A small image classifier, trained from scratch: arch perceiver, activation gelu.
Rows from block 12, named by matrix and row number. Rows with one number belong to one neuron. Each number is 128 + 32 x the weight over the matrix's rms, rounded and kept within 0 to 255. All counts start at 0. Numbers have three digits each.
# fc1: MLP up (model.blocks.12.mlp.fc1.weight, 768x192), inputs 128-191
# fc2: MLP down (model.blocks.12.mlp.fc2.weight, 192x768, transposed), outputs 128-191
fc1.492:164089112149161159149100104149087104125184131107131140133184116197115080100146193089144093149172136190111115132110050155149162185138146074161059103140086137166152159140164076106126156179149140
fc2.492:108125141095115092085160157104118144109207131125130210096136119118113126100121119130122107211078177111107158100164170130152143120083128165107107113182189140126194100118120171108112110121149163
fc1.493:127075131098145154110184156133124103108147110149117183095106158146141118109100131080118133146123132165113098139194106059116115122096123103128122116118153078112127123109134101141113118163122136
fc2.493:142093100164116125117117111136156141172163144122167123071138131120092096133138110135119131106170113138149154106098112129160125129158108144091116105124064105135135116110132141117106125146162143
fc1.494:113059125175114151103172140142113141132137135132132076171129143177112151084135183115147135081103135162079098093171098116133092140165136189145071098198152139107148142117118106151088155162171125
fc2.494:128138088148139083115151090191119104126135096129169159108089132075148100149099124097097101074095120120147153129077119107121141137114138099143101183065155125073109102137130122101141070091087115
fc1.495:165135107102122090057131115125137147145099124120178117116160097180135129143143114167109092109136162122161178160180151187158117170134127131137073120095153070150157136129085174083129115152123066
fc2.495:133126186132122135133160163133138118126130130097107150102169098119112125102114126104127127138120099118125100145136166129136126150139081129125194113145060104096150083127111098140118112097104160
fc1.496:118120130107080095123150152141137057144133160147121154161151097189090109130091127144104111165204118128131111147113081158172083052169115109095122209144170100136110119145174141108131074149111161
fc2.496:142116149124143113123129131135111127099173099110124108111129124114111123100184134107089166121123165176088141138065174128104133162102112123087109129126113135112138081145079145101141157124086143
fc1.497:115162191109152164192155163157115176138121189138132125134128128180136163157072143157093054092104154172124124139130100099129104162149143140104130135133133160089123164109079179146114152149117131
fc2.497:144156143102105205091108186144107169171109135119153088114140101066118149147167020049118040143117044068171116151127131159150104164105173113100087115055136180121148066137116103133136127130103110
fc1.498:081114129149136117174143173050129142149107160141086117130138123118176180154142082105140171179145101125140142133122078128147099144116097167098125093109147076141094177129165137085133159101064110
fc2.498:119146147089208117098115162084139118131126096154214150124143188124114009157149170177169124118143147165121120107156141132111152156119161135152141161172105109121140136148143162123077123173132160
fc1.499:196111102139097074119157122111095088126121105132093140179117089094145077085116074064149112135180165106087169131163172066145153165182177123170138132145161145113181097183123134125109119130163118
fc2.499:128137097167072129134099161114145065130138096148203140158113134109153149125098215149118104057138095115071210137169110101129097055103165127170141139178173133058146153161126138175048142110076097
fc1.500:095177115093113100110119044176112120190123070160130161175122110123109072072139164097160164133048111208089187105111139094136158171136129147128185155123163120148089079109198116107167123156126113
fc2.500:133176056186161134084095085113116125129062130110083109169152125137160128147104138140127179081152141134106144126094104157129107159103134161067146151110113188136110193186131120083117142093075174
fc1.501:137135140171097097153165096164142120143163133092064063152058110112093133099078086158167135152133165135105145129130162131118125168114160106157187162137138071124206125144168027140083209173089112
fc2.501:188167095169164117138166084109155120183181129173098120119066162166166151148178197170080164087115161166109085162125030124129104070116141173101124107088171248137114123096058132128143144130096068
fc1.502:159142148114134087123160117124083127186135189129166120083132107171133076118106152161103151121130119135099141111150119136151138139161136102108085116119142110131115113145151119124105138106136087
fc2.502:095127124115117101109149130130098125128110180139149134099105110130154126123122104091123105190149090170138098158117115171118169152148137108142130119141105133150112126113104117164113091116144163
fc1.503:079219087118119125188119146112113133169128186113186141124124101160122139129100138068129155171117149142129083109192060147141071195120146105111056136166140042119167169137124093054054142124163083
fc2.503:166109141107077155127178098186125176116138110061148192151068070115187145065146121133123166133097198144137191129183136144130170131183101132111158104167164104189147131116096187118158162131062097
fc1.504:144162102064041079104125116099152122099188141110110150185103110077116138170114091094131104148120056106162126118068141100115169117059131133141145038195124133149107075147087091142135100178114152
fc2.504:114111185131136148123098124150129110127172159100092119167175117162136111140216228096124141101105176185196141154113128106110130172156165148172164147085093139138104116090140134097192174084146224
fc1.505:112139151147073222123212202136127067122179146159133128046176122166177139144161123142203132148178093149047065191146117084153061152190149075080112126143153121117124119110137128085120155149169121
fc2.505:126141118094074090148133134130096110080096119098157107131145042198132091121148137130162128192150156192146130085198207118163148066099151117133033129078099069104126108093115243149164117138085146
fc1.506:121144160118164151076142077079124079131135160139129143104131096117105112124077131120116131104111171123184189091091095186119128130179152145128151111133137141165167105105073104158096147099106115
fc2.506:107137089122196092132144173120155153140101143075158152121093126117178107155101116124160169157150087166143114121171132141152112178094142099156137148156112114126123134128175112121138123138158128
fc1.507:199029110116156169138152042170143095075074042071151117127161121128162105097177182177174196188132116130139124187205182097108106103150122178120195132071082145199121101248098155132074190114133052
fc2.507:088122141136201136154139056126191123112107103155067136039136129088207130191152171125148065090157045104091147135151086084160089077133154122117135172051106099149113082128105062186152110104141198
fc1.508:078188103142134086119126072064151118114172144154095194067109078078127070112170068069096163106131091111130133149110150152093152093240133099093094150081103124171103160104110080200186160122151111
fc2.508:132145172087182098111113108083174162098182144126098118133200153121131172128167098068091106088095000071196018136179161118138130158068129130153094148152102114210117113125162102167141125112146104
fc1.509:138141160060099118080154171116109077137096095149164121096155064104143151118147136202156130124170185140118099172079147131159131128105131110114110103164109145121079150141134134153132156152141097
fc2.509:145132123152127131139109137166139111127118183086114212152094147145126130110130119140129154183113124120127099107111121168097109082127107162098118128151083140086127120101108155106147085103080175
fc1.510:154141083145118114149158100093115111157104076156129136119134147125143165089143180127151192109132107128162133078112151087146114152139157091234127097078148094079141140112165141095044140068116144
fc2.510:182152133155107104165120111136161161173137114158137087163100155119137199090139056118091143096087170066096142124157064081098139080077143145088088113124128137107156145136103171127130150130134085
fc1.511:106102165119111118169113146105121158131159190187110144076091119146104073099167137058129131131176136161125149072096176176158150129095133171154059095108129115174111136134191140129132109161110148
fc2.511:135157162138186099147135136217160171155089111097114159204172093155157169141086129139183189159138149162106175102070148138100122167121040137115067198168116121163119143114186097156152116121058187
fc1.512:140104155127138151144180140145116092126121127115146160175138107114159130152135119093078108116105126075094100118132130119134143152123135159143131146127143108155154134127121137105149129146139154
fc2.512:134145139123102144155134163100132145128097147113134138138094158176103056133107158159093089129127119119165139126096108140162108128087144120106138096139146115107135144128154101104100150121132107
fc1.513:180131108155147144130143107097118127120149154124121122124143157119143093147106108132131119108122105117105115106132126130117160149133141122107179125110196145131123125085154134118128123153126118
fc2.513:145137131128099165137117135087106094135129098114107121140113139135125083127148147124103123128159145120138134113142135152160133123104097142151159127147116131141101092117126137110095132146067085
fc1.514:115144064220135132114118111161120104098156117090120097176112095129130107126091189150128129072200099119139126124182103125097130155141132079153150144167133113153083146127127109113090136110155118
fc2.514:150124138127127109121129145112113167103155118147119132128136143091093126109124112149159126118119111170138115117113109129152123076072105139101096122073114140138103203137148171179143107191067126
fc1.515:164063129152144161126117123135127066148117120171070159136148087160152173118138111114090056043153173081150161174169153096191133214136162134109104099169163120183104209164097224120096159080079126
fc2.515:092114213177143162097129163138094129089019095126148177109123203076178050137056181148144021182051147140158109128206131147110134108116175121162176159114116091136165118108070124182163131126154119
fc1.516:138094160144080121140115163078136111204134102147115109137162106052147189041175132119136132156115115058119095110094119103110084096139041171130117090136163053066099160120155115166075086106151102
fc2.516:202108152138131120121139117148161166113157122202135123111106160130139038095114064137108093221195183128124178156193132127115107073139114146153151118172154103119120109134119157101131107115118136
fc1.517:096132118131146155104191156166184151126101097107091145159107127122125125121101087159119115127132130084141197153151096079062125170117174063123043114116155097132120142131117107112117151152157113
fc2.517:152109139159150159127114097180134130159159136133137124119089140150121186115138155137092065118173147099084126094163130081107139104082149126096055140082141121134127135136089146101084124162110132
fc1.518:145106154141176080089145097136152169112139113116156133127138129178137127094139137116099153105152143179151113169107136164178149177134126082127123085070131113131094089104108143122129143134174114
fc2.518:069128063126092185141114126148148135116155126113190091133164103149094108124185174102127133099155142091178143105124146111161152157104156129076056103140076122116144133105127187124095095077144138
fc1.519:132043109161094187104168144128169104108140089173110125143141150142191190079167146193079000078102067125091169137192109075138239155212220236144095176052134132096167103230199082077171180166099065
fc2.519:138124103112132140128166193079178091129057146141045089211109166082159197193164157154106089162147123055022160114224173095112118084132155166148076131147112167139135143149168132086134227117088132
fc1.520:163140127107142169081097167150161149132147122141147085083123142144190109129105126109095152096085128131158115138117106095102162132139088136122126115143111141150141139082171123129107145136133080
fc2.520:104108107121116144156096095094148108127158130126141118118074125164126112134140142104109138160113142101123154142121175172095141158113138110144130128113147139087123095122134154087136150119113156
fc1.521:104156130121060141110106155151129109130127148119125064136107139125158123106172092123108108210183101110093184146100146117144175200113092085142091127106181134153112149139166111131115147117087074
fc2.521:151156113126089163157122117096132110133116124160124204130099122161095120106128103135158150142140144140145106138142086150166116106119107087068075132143142142116089128174116101101045091157115140
fc1.522:157080199115152125147161179122116080149125115130107161176157135156157146124095147114145143051136123149125117122101106110153097157088083147164091118112120074076122161148151172125148155157133120
fc2.522:094120088162197166129104167151177114120114143105162141114122129135126146098135119129103136167124138116116133115159138142124090111138094149077057154107141131127127171140102123139146119173128152
fc1.523:124185115147120118112193138133080162136117136170154136198187139166174177132076087114157143180116138069125155081157061121085143129160096090141171149095158115077186129123177139122170116075091125
fc2.523:104139133132160142137130174112155180118193131117093094120147167144040183159122145120150131116151187157142099111099096122090105132074102093117204155123139135082132113133155090148092145118134108
fc1.524:128139132132144091191171114126120111127114136098070122169131143144123131139173158095155116140189140074113229124174167054111153175140128101160105213098201131096152074181121143132091190139110124
fc2.524:133133152181148175152130192123132173140134170187212105075093153181152121075119077138208113107091155130133110147135070094100136171141127117098089107176151079169135192121120121175092110164154056
fc1.525:129174155148098172117147155128068131110161162075155202162154058120173111114098102082067145185107123108085178133095160141137196131132102147154124093109116143150118097148128109108182089162162079
fc2.525:185166069201109114128139131112092122170178087127127130124030060090159042131143135092135108072065114170082118148085060171134105064157168052124194102140127138123131079121084188142154099082076175
fc1.526:092081132146153086142140158105097155204183114134125200102164145171138112168130111157142104110182105139124091125163158132117144128120168152130118079141131090128131125153185116127144159127126135
fc2.526:132149131104163116098110119124153136113093157126124131060132096213121127150156163149098140113077142141083102168173184096123114120129169098170151145155150115124125133146092093108130171107141144
fc1.527:136141080171125120129141085060126081114137183152125116100110115139088154108155209114174082147110174058117134086171142140149104111138129097147083150137101197105161141132169148098138163129158122
fc2.527:091078128124099121138171151112131177148119171158078179189141150105115147138116120137159116082093111105173187101101131126110109164126074094127141116135070096117105028075085158105073123153160088
fc1.528:057189123035129147138149173094102164070101032126074208143218154132183115133113161105124110155112156079098137190171079108156108105093151036104137121143105167215140048089165185133056122149183147
fc2.528:037160062076125077143209137159083143136144117180117163183122142115054027158113171125143066173123182137141125118163172116124150132134157028140160095119125090146120139128152117130149135139184139
fc1.529:125153172157143096107132083133159113134130149157144092135080113123126126080107163126133064108143145104170142128143098134153154124143143113111116135131155100178111106163094114165087153109111087
fc2.529:133147109137126131132132157102170100133154108105099098172117144116116147160157088139126075113170100153127142104165110147130156074126152124114048161139119141119146123123181149132114127124139141
fc1.530:097159129156177148137172137169070105125104117106108118127104125159099100079130130147130166135134118162101164089166153154159098173161154093156204161088142056132143101085187104142158174128086110
fc2.530:114152069147195048139130052108197129177077145121213143133110144164142169099084168082074247100115134213097140118163098100115112072122148095112147158147122110057153173115118152076110144171117133
fc1.531:123095141149152149084173102121163144093101091154108082152085142086116091139115096120117131145170147130149124155157086189145130141150119080149092148109099147083143175148136142105129132155181107
fc2.531:117160140173148151154125164149123127106138054079098174136139112165146176115121143157119129069175165086122040121181153095153121167165151096134125147156172128104122097124111152214119152162138163
fc1.532:122098103131130044128153094138146134106143138117138107108111140126182156147195167111089128121110127058167108181103179160134102157132080102166143130181140127120154104129145127129113131138156153
fc2.532:181129130135133143157137142131117161145107166131097154113053144142094146143112153147167118123183082164134170106148106097086116106176127152097069128170100127145140164168090124108118122165161136
fc1.533:092152112105171091109157128179111151107141164163100109100132118113149127132119113167075137123122103083170088037136144130154163124086120159166183136111099059085120125153123174151073129149130130
fc2.533:142121131173205060147134133117110138139130105042141160139190124205163181140168104129184125107157097135115130097073101102134114124119147115083165115134098091131112139103079097155131146100133135
fc1.534:139121097121111178065123067206179151096111139157127113137120131064170077087165081140077129177148183147147202131129178119149085124178138115077123107174116094180140112178118082136141118167126164
fc2.534:216080150134085145101199116097086149136192083027104120169122166157119155181116152174173153089151116186164111138088050144112130162110156107165106100180154184076133114120156113104037107110097161
fc1.535:100144175168118115087153139113113155106163153115123114183108127071147127111150129144130139115149123079112104114144155125091107126099148095104138120071110089160094168128141162147137130197133178
fc2.535:044114137109092127145113136083158108140138136103162116149164142120101169105127121122108113133128142117129184120112125109152129113147121126119153084160152115110141103153121132159113091115133104
fc1.536:103082116118088103102143121112080103118138166135133079160190106159127120137175096128128164121149159121118160141160087196156105176079095089143063115121120112152113114139126108151124155158140105
fc2.536:129163151125138111128099171113126142132192127133141188160110085096106135115132148168147154126102172152161130132092097126110161162140135089123080125172169112079144115132111164115168110109104129
fc1.537:086055119252109129068162130178118132109167135157166063036090118101122155082171109118150218141110081093090108140172101156106178163151132109086067086128115076109213157151177086157110164167143096
fc2.537:148172105104161128117087093150092130117151087162069145096097145091076100099156056151147078129120078225113141098080151188119124136068151091179089169082073050146172077151125163153179146085119159
fc1.538:115131101147124128159133152107121148134156159098186142165113080133158141086164200097139160157117128142059076141110068142160081143080139072190167139074129121129087153139130106130103114175108123
fc2.538:127131144101127145140104067123156096113125129122141116099154175101149129161107082141148133159086166145117167073126136138087134052086124165131137097205060142157139139134101154162179151098160117
fc1.539:150060146112130089034197160125181169127171112068098102165113110087180123131113161134147125119129141114175098074149141129093122151127112110115108088079148140127125166131124112118138129105130110
fc2.539:147125105193176130123067131020070121136090149110105115113120152155113104098161074096154138137157113134136108162141143172124124168114121059176095144114156089195160120108112190124133141111101158
fc1.540:096182167163132128093139087113098118117133123122171149142153108108146130108123133134171102145103162108098145108161112101125078132185151119109167163090140131167114157181148119113146161070124144
fc2.540:138085122123150202106140139109146092131093125140098119140087152130140069135122122129116134105094085118144064136128137144121117133142098125182136138176128102168148133124106189120106130099127137
fc1.541:115163091089190149132161083065128103168132178090096137076075108139164101139176154145128134129170074102193118109152078180096131130125115139117166091129174090096161174124107086154078159104107096
fc2.541:120117114126110124162097117126146136111135210072144177147130103141092142125127083150153061176120095111083165126062110098061137120116190117095108132143135079172123136105086146120111213188085176
fc1.542:106138124092096078148120104123118143130183141125114142148130133080118108119111131146125129150115145154143137127075101128174128141165161135152123123087163125109116130143152121123119100165113158
fc2.542:129110119113168139128143095110104137137091115123142116145121112148144164096184139106159151130132099122091139146141126113119103136080114125121136131131133126166123094118113132087121151087136131
fc1.543:131117145085118148142189141108115067147119075091155110129114176133116135104091107137108143103155134149086180131092060082152098116164124107109106131151145128201108143082153127124118128114132133
fc2.543:100154094169168108120112123114128121110171130097157155123126112113164136125110124139101116122129156151135105143158174131130103137121097110101103081125127133109123153090124118083108176144124130
fc1.544:114142048089110113117138151207086146125165200187076124155126161134153163134137110112083164129179079162153148170129116109055128111157110151164145118154187114162116193136124104130078138179113139
fc2.544:185100205180106074124083088122166139175160149149145087078134147155141043105089149109088076069160170101157109126101146152134169156139151167059083084132117113168142108123068106142080138140077153
fc1.545:164187127130106092115126134100121115138130080081081130106154143120123150112151106155116139102129092124103124130129146144091156194144138124134176146157099169138135122115080123146124113163136166
fc2.545:113105097124151099095128083128174126124173177163100151090132118125146159161120147105151138132137065147167101143089130148119101105126119113142099130107135117149122166106133139128121128126110156
fc1.546:179161120105118131112106119099098125109131117196124121088113148111145131139163116124077117145135087056105052138141117191078112110126136105065143119178122121138148125134148098065121124182147111
fc2.546:128116165149123071109139102119179148168155024157140172143111112152022158055136083150129153084118135105020111141160196103101144094185057131159121199094087069085148163127123075224133127070226155
fc1.547:121117159160095140139146090151152110068117107168134162113122130096119132141145160123127113119120152130157119149179104107109025125100169098131091094136117114134148098143148143132126100144169164
fc2.547:064130154113068136116064133093143132173182126151185110079143130128144162120107092152141120110157165112113107159078118174173164134155143104138122120140097151164120107117146125137148158106105141
fc1.548:077164184084068098123162117142117131171128160091138125070128123082174168096121127157139164133127135164107086112094188120167170156164132099168197103135175138110149152161105070092091126164038112
fc2.548:129144198151114148129141126103134097123081131134131135147102124172166107109114143172122134087183092179135126156200135175149120161160156162127079141091114095127147180126174112074091190135107099
fc1.549:119167130126071134099147121095121151111143064125122167094141121145168150151143104106106141127148122117086151132093157180097143126116127131152144150115153103161166122111070168119124127129119125
fc2.549:113088137134120178138131128154109134146141183082101136150146137166064125138137126123116092125081134103125123128111056107113122192142173148119094095133120123134119100102134122139126145143117144
fc1.550:121158143150200129120081108097121115141130125115112079102154131107101124102117164126105140116187155118101128134122117147157166127165111167127131154166123129174140135144076053165153135091179104
fc2.550:082139083182143113138124118115120128091158112070111117194104133097117130188121078155173133151131093126139110110139091196182101096106127142131091154128212158055134147098160170048096105092087114
fc1.551:176178143099125121144135149157135098158087118128184158160182156116102137107122095149130082088130151173112026175154127149133064150147157115177130139165115103188132155113103154073086147193112134
fc2.551:120135132193081137140096191139142142139116086115116144151171140136172149171158123112099084081067121156139164129110115099108108099196154114147113150128157103121121119164145107102125056163095166
fc1.552:171125151180093159124124162074086153175116128140112127158167111116171145188130124159115121101150134148084091109148104164103065092108163128089115119140156085162136145146095148116126111130117159
fc2.552:138106127152145152149178131132129165104155122111179162163053166151082102085115064113065136124079092089094146128123133102116150120145202219102132108068073150078179130160128057105135148128147129
fc1.553:131114209094094137140130103162063147076134150084155166070162146100140170128092149114113136146135174129126129115091101160126169129140139075097134167158121107131143135101109121089141171156121125
fc2.553:123148110125153157128161151161170158131139130132148153149074171186114103079130079148138116150171129158141136115162144072118141155154119154147059118141129101114141139147161113189153101098103104
fc1.554:126097098144153112182146113137164120097101148089111149081141152068125171104110165124125150129118114104133158151139100090159111184151143126091143111147117104100100180120132114107100105104130095
fc2.554:119146101137126076100120045128151101183134126142176145121152112130096146141131150096088110082131096096179170152111162115111131137107116133124077123060100147114121100108130145065128182154148076
fc1.555:116104072122121205071130097147107104114109160156122126109136140134153110156089147137152142126127139123168147149102160137131126092115108097069131149172145125086177174123128148115118141151088124
fc2.555:096108137120097085138193097158117103151127170167094110067090081082115113091158138106107136143131148150137079108139191122098120143155083139102082074110104148152163147105181145135123117130131088
fc1.556:174110123114075165140141144131120168115188075134096169119193115144095162163155087128106127127096134121110107142125093102157127134144152102131054093165097174159149122141137100077105131134119147
fc2.556:150133127148158151144127075159168149171109152127122155074127086076149123144144137103127101125129149124142105151123143159106155051199158092138123113114103141085090166126106093096118080084152153
fc1.557:091143130153118181100102064114100123144063144101117153140132146148184111118190135088139124178111127111103166176112118120157129157100157081069072152154184111120120205114120154096169148156142169
fc2.557:147163104158163138132173104197118125146082118082151135065168081178109083153170091157112124111157169010135091127122137120140178122096165156169136134153149141127131098148153118106076143134035213
fc1.558:139103108162092170125113106149144099128079127170130115156139143101090147102112057156120072153144169161094109127170103138142112099042055114127123097091105118056142110132132112137153169126071127
fc2.558:110116109117074063127081072130033073132080118190103164066103089132109105108113167133158083160146109170133157115054145150128123158102124147215148124141119102144144157150104123123063095081131102
fc1.559:124125113152177076111189072043135105154097116074119118094163123084141116165152078098127139121136114093157163157118132091089101106186189125132134114169058107151122176137119077170109125154128118
fc2.559:115123121114160157100088151101122137126140112091148104167143118066103142097152139143067152147152085083080101136112161144142110095024110147160161134134126105150140086172136107136187128112081142
fc1.560:109072155091143170068140125084140102153220059154156200106082083083124107138129170084105163144126138133171106185130135190088092201130093128173192090105177194141143088123127112211102142061094086
fc2.560:124116080144151129124108176194084142094121151142083175113140159103113164158123171150147089126176114105115170112083133130123119099149177158143146142187071111165129147135110100132129149139125144
fc1.561:107123080150061162154113141093143221140161086117173130152112138139192166120161128121147170140115136099174128148055099066089107116113153110114144077124075098102171097161079148128183092097183141
fc2.561:112135145159161146110165055163122121077117129037156146130129154135089135093146153110145162040091100108082192104185124113133131112152136152193151127140146144129129133119149054135150135169079073
fc1.562:141087083149112176107123110149142098120141125122086074121147195089186157108107149141071170168078110125156116110135147115140128158159110137111067099154157100095131178132146135159093118082106120
fc2.562:108159171139113111134167164078106106154106113138150148122140130145106123127108075137155138147179093153068176140069116073112137144110136079172127147135114076125121126156079173162162150150170109
fc1.563:098130063119100111142163203202150116137095180128102087050105099124141171089101092112111106186142110133167069071122135087148121166146125131143082162137108148133142106066122154128103129121133091
fc2.563:144116141063100068139119137085133152083120091153137177104110176150089167099153145102147149137117151155096123118071154116135120185094079139111131108134125174104136138127122137114141131125141173
fc1.564:123112100117151113113138159128120136130166141106149149107176160114142137146117156135095156175117094128129165154134094116101125189154148136132132159073146134117107070089154128154078136104168141
fc2.564:141130111134121176127068137089136091131168082140098145130092112096073096116144154117121116122133095137110138095109130119112117115101106153152111093148139124150142067104166159184128110099129121
fc1.565:131056146111106080091061148152099145110133146124160165085125149051065124107130129145157168172086088145144127140153103101097109120183098127071118095097139136112147111106149118079131155143180158
fc2.565:154139115152173074159152153141080108161164101136167205105176135116193052123113182080102161083080109135091165098150100148146122143134100143119161135144102097131130121111130087184111092121091104
fc1.566:083147097113145087142135126186167133135140178120130112126150158132139124094141148126099151164143143092106129087134136132107183121189121105101155159107119171106145135132125147104120133157122125
fc2.566:134139131120065129081113154138091123102116107116140139147145106123158159121138147105162123130159132137114142148112148141145119109106157140125140151168146104131151096133104127144155145154151178
fc1.567:137106134147114167075155087197131180134112167155099191116152058141171116103111131129113087113141134119148101177175152161127166169158106100082123124114136127133092148087144113111104143125134131
fc2.567:146169131130149145112126099127170165132076097186117078111048150122062122122113124148126134153068056161097160084142121106142105124120234114126151120102108096157132134128100113143158092091119131
fc1.568:118170146105151095120112122094088101162187095114120182148168086148172189139160085135149179221150149084150172131134075178126110178148084030158157132130091148081110137150104169169049131200129084
fc2.568:184170157117198161133148097170082082166022118155136154142156165143156170128119135112191061073117200140122172090125104096085155112100067093131087094114132127063115142118107040139112136082106158
fc1.569:126144134145153118151087128113142136093108075086112127148101096156120138130159098107146166116136139144198067121118138130132159157106130176113159085100126123069105107135123132159165134135199089
fc2.569:123158167173121154125136083116111144145141171092077123108140090099093079084102131127118158113135152109148140145129064105123129152084133091066158085126130070179126107149097163104190144158112166
fc1.570:112080151079099138082152126100157153169105110069072125088097100111202130146122123121102155149143145179131108119159143071154091132168113168138155107165114064143133136126210121151151191142140127
fc2.570:109140182186124105095107036162171136174166149092128109182135158146126115089129149087061117119154146143151089131150040082157121121105118142159129176098090133101092181131115144110094126137123089
fc1.571:126162234141091141111113089136113130146130117115078080117110120121113132133111099088139123158138085122103101184088142088160114129026129101102121182114121180202119181147151134092146174150115102
fc2.571:151105145151155111113110134160147138092157111130060095086096133069105145135132125146153159149141134132161161133161130148120146148118132123156212122126140151167118120135091056176138138140159175
fc1.572:112188138112097120162095148119098166189162132157095155104092135129157119126128117176155160148162171114099089132116104135172154132124110113067106147139145118158114166123146139102116089124134142
fc2.572:086110105132146174132146172174134180134110096137156143105107122109135173168140152148105163059068158140105115141141131095132139083119163169094168119161148105091137076111143135108152104200088197
fc1.573:133118146145093106135127121095140087154126125083108145135146118108126146130111106145141088169082181091156164153072108070120113191124146153110149113121160135165141127145152129051132151163110162
fc2.573:045122120105118105127117149119101106145104125078146144078101156133145076145149160077126122152106203123105078105155126184143129127140113124112111159116128181098121073120144164138142082137143141
fc1.574:104109140170126080112153156117136148079144126183129099120128127090118108146145075093089081078142151066125136150153109136163143124126085125122095097167168115146133195083082136140158192120107109
fc2.574:110108134083155132105132121163104124101124139181065142131099154102142139118155145139167108131062108012143122171179130128133111140167101119126186094130086135103132111124117172101179123140150126
fc1.575:165115144158112133151148126126161131083180112164112104065143161117138106137083072123111127154159124165123134099116140119079189141133144113102104071139118178077104110155132146096132138161155168
fc2.575:080121115057074097136117140180163113127102111107127117199106247127123144054110083156160151129170169107139167114125136112112157079153082199147140098135193124109195125129132122125116151176144080
fc1.576:128125148096130125134126129160139124110117144115120150125160124123128143138137136131109108165133162130125132165137117109107144121123110130137153123146107164134148154128099136113135137149133117
fc2.576:145146100139142146130128144138108142144140164149128101144096149106126143120155121134114128115111135130141126113080130120134137138171097121145096109116096118156095096132160132135097109143112110
fc1.577:153190126120128083163107178134137112197109093161156168117145123119120116081141159080119176119119131180134117119133111119105101128108153081119157147111131088155162110117108169172088157121058087
fc2.577:145140022174083072144127147146163090156139112107113186080219145133132139129165081125093129110177143160169094153140115121097108041147161111130020143146124163190151185122155103101108058138172174
fc1.578:066114194113161128038070128089086134167113134130108117172177156109121095126202155088089132114050106135170148140148124147162112082069087101077146179152125085148125129109156164144116134140117129
fc2.578:119139085183186145129044117121156165091043184142151075077133150142172125103136219133122075129129140140195097106124191111127130136097176124111118064099144091088150119129139151117086137086180143
fc1.579:161252164106109014064148107029128096113135090142087156037145124140170070102092194075086148173132166142113150063123121165138119224123088134149134161130115054195105070124096169128176115130166116
fc2.579:134129117095180101099103110103106131147177102105094062141124215147199135101088083127165186097134116187146201128140151148086135177132103181038071113191058096069107117115108113146082103177141072
fc1.580:163159165155105108110108120140070079156073163138025144147167143092137099203118167122133172122102169172145127095123152095085118135136104162119101096135111132077130134087146166117110100097122175
fc2.580:129096081113138109106072121108138138152138145094175134087124148146175102153168203125098100129177162127120094133115121156092143168167145131125147142038115109160157023170108111084121172137171104
fc1.581:133114126125130132166132162142096129130115124135109117134157111105121107114134138138109136154142136110138124148105111100129122146136131120116092131149145110101102113114144120106109140134138090
fc2.581:111132126124124136124138137125134121156150133109130127114171112145090148135137137141140083125086144090086112143120133123108138134150177109097113109134087135161128106141120146116133093108136112
fc1.582:113132153118103149112133186182179115066126134146068110150155059111131101086136117158106138084091105117184151137129148133144137114115174130138159163067127124130173080164177088100104135156114109
fc2.582:125130201054122087145092165146173139131153098109135197113121037117120109074120123113153165149167132164055122133071117126102128149123100167182144136121185070147178163128095146116126109101160163
fc1.583:105139158146087145108096121052102117123165113149083138070082129120162098103151162151176122091159153149113114164080137194115110102145114160133135148160145093122077100135135081117107140105086159
fc2.583:121084122177156179147153115167101192163125174148158127149121177182094105138092143133103069139105091114158159144173088122152136182134073128105141085105165153155091139111101109108123140088119101
fc1.584:127116130185144134140085158044120122146131182107156182131156082070119199000101154190039213103089072137157175121151137167120092195103115189138141209110066123128089070128116146095163204104165171
fc2.584:112148120061140147107102160106123124145117155176211101156103100109057081129168186126073123125173065121130149140148111113114100070176162105107152109124121137205106170118141155133179155115100133
fc1.585:109137172105107140173135112135134094099128187133093148189134101179133135161091089152123090077129108129155106100190118135099170122154113116077146130096104168110132063094138161113129152173113083
fc2.585:155142160054134162134133140120101157117062109105128121161093135172160184136111091141180110121073154117079080150117135127165123127119128067124110106114129119119127175116106088175108140142148066
fc1.586:146137127081104147143155145192178116107174128105099136105115146175129090144187158176190138174116101142097163158145044132109108136130091113174154140076132088220175147199133094125171105186093150
fc2.586:113173194090137185140114138123115160164106138153167151151130197141234112087127184113083150123158144181136137141078144112125142116110119165199096101161105115107151134109137172165132122140110139
fc1.587:069120106082099127129115080198135139128136124151167127119184171080126156081168149078082094112126144162098154099087104080149108169114159110141067115138115083106128116099149110124140131199106123
fc2.587:102140131147115119138185159146113087128071156089124088163140127133125107131125100100146189149214174204171127143092120140082119163150142162161103112205162088146140158096116141126098115197165142
fc1.588:117149128109120133095132109129145113119121142109129148117177120149141127115113113136099140128122107122111095130151148126162137141181122118107079169162117112152123148151125125148160122129134185
fc2.588:134133132094173138115142108110145123131110088139130108124117151101134149128123129112158142124065132124101114148138087129103113116117126127123103136131089118132134128104105113096152153108137111
fc1.589:132136121127098110093110112113103126112148129153074173157150118147122116170133162147119107104178148124103161141127151114156115136132129088104098141130122101174131141117129124171116120165125122
fc2.589:096102120104114119167107130169105145137126113118141106134176126132159154076147166156159168129118143120133155164105172129094120157166128137113128132101153154134145129111138085180127140148074044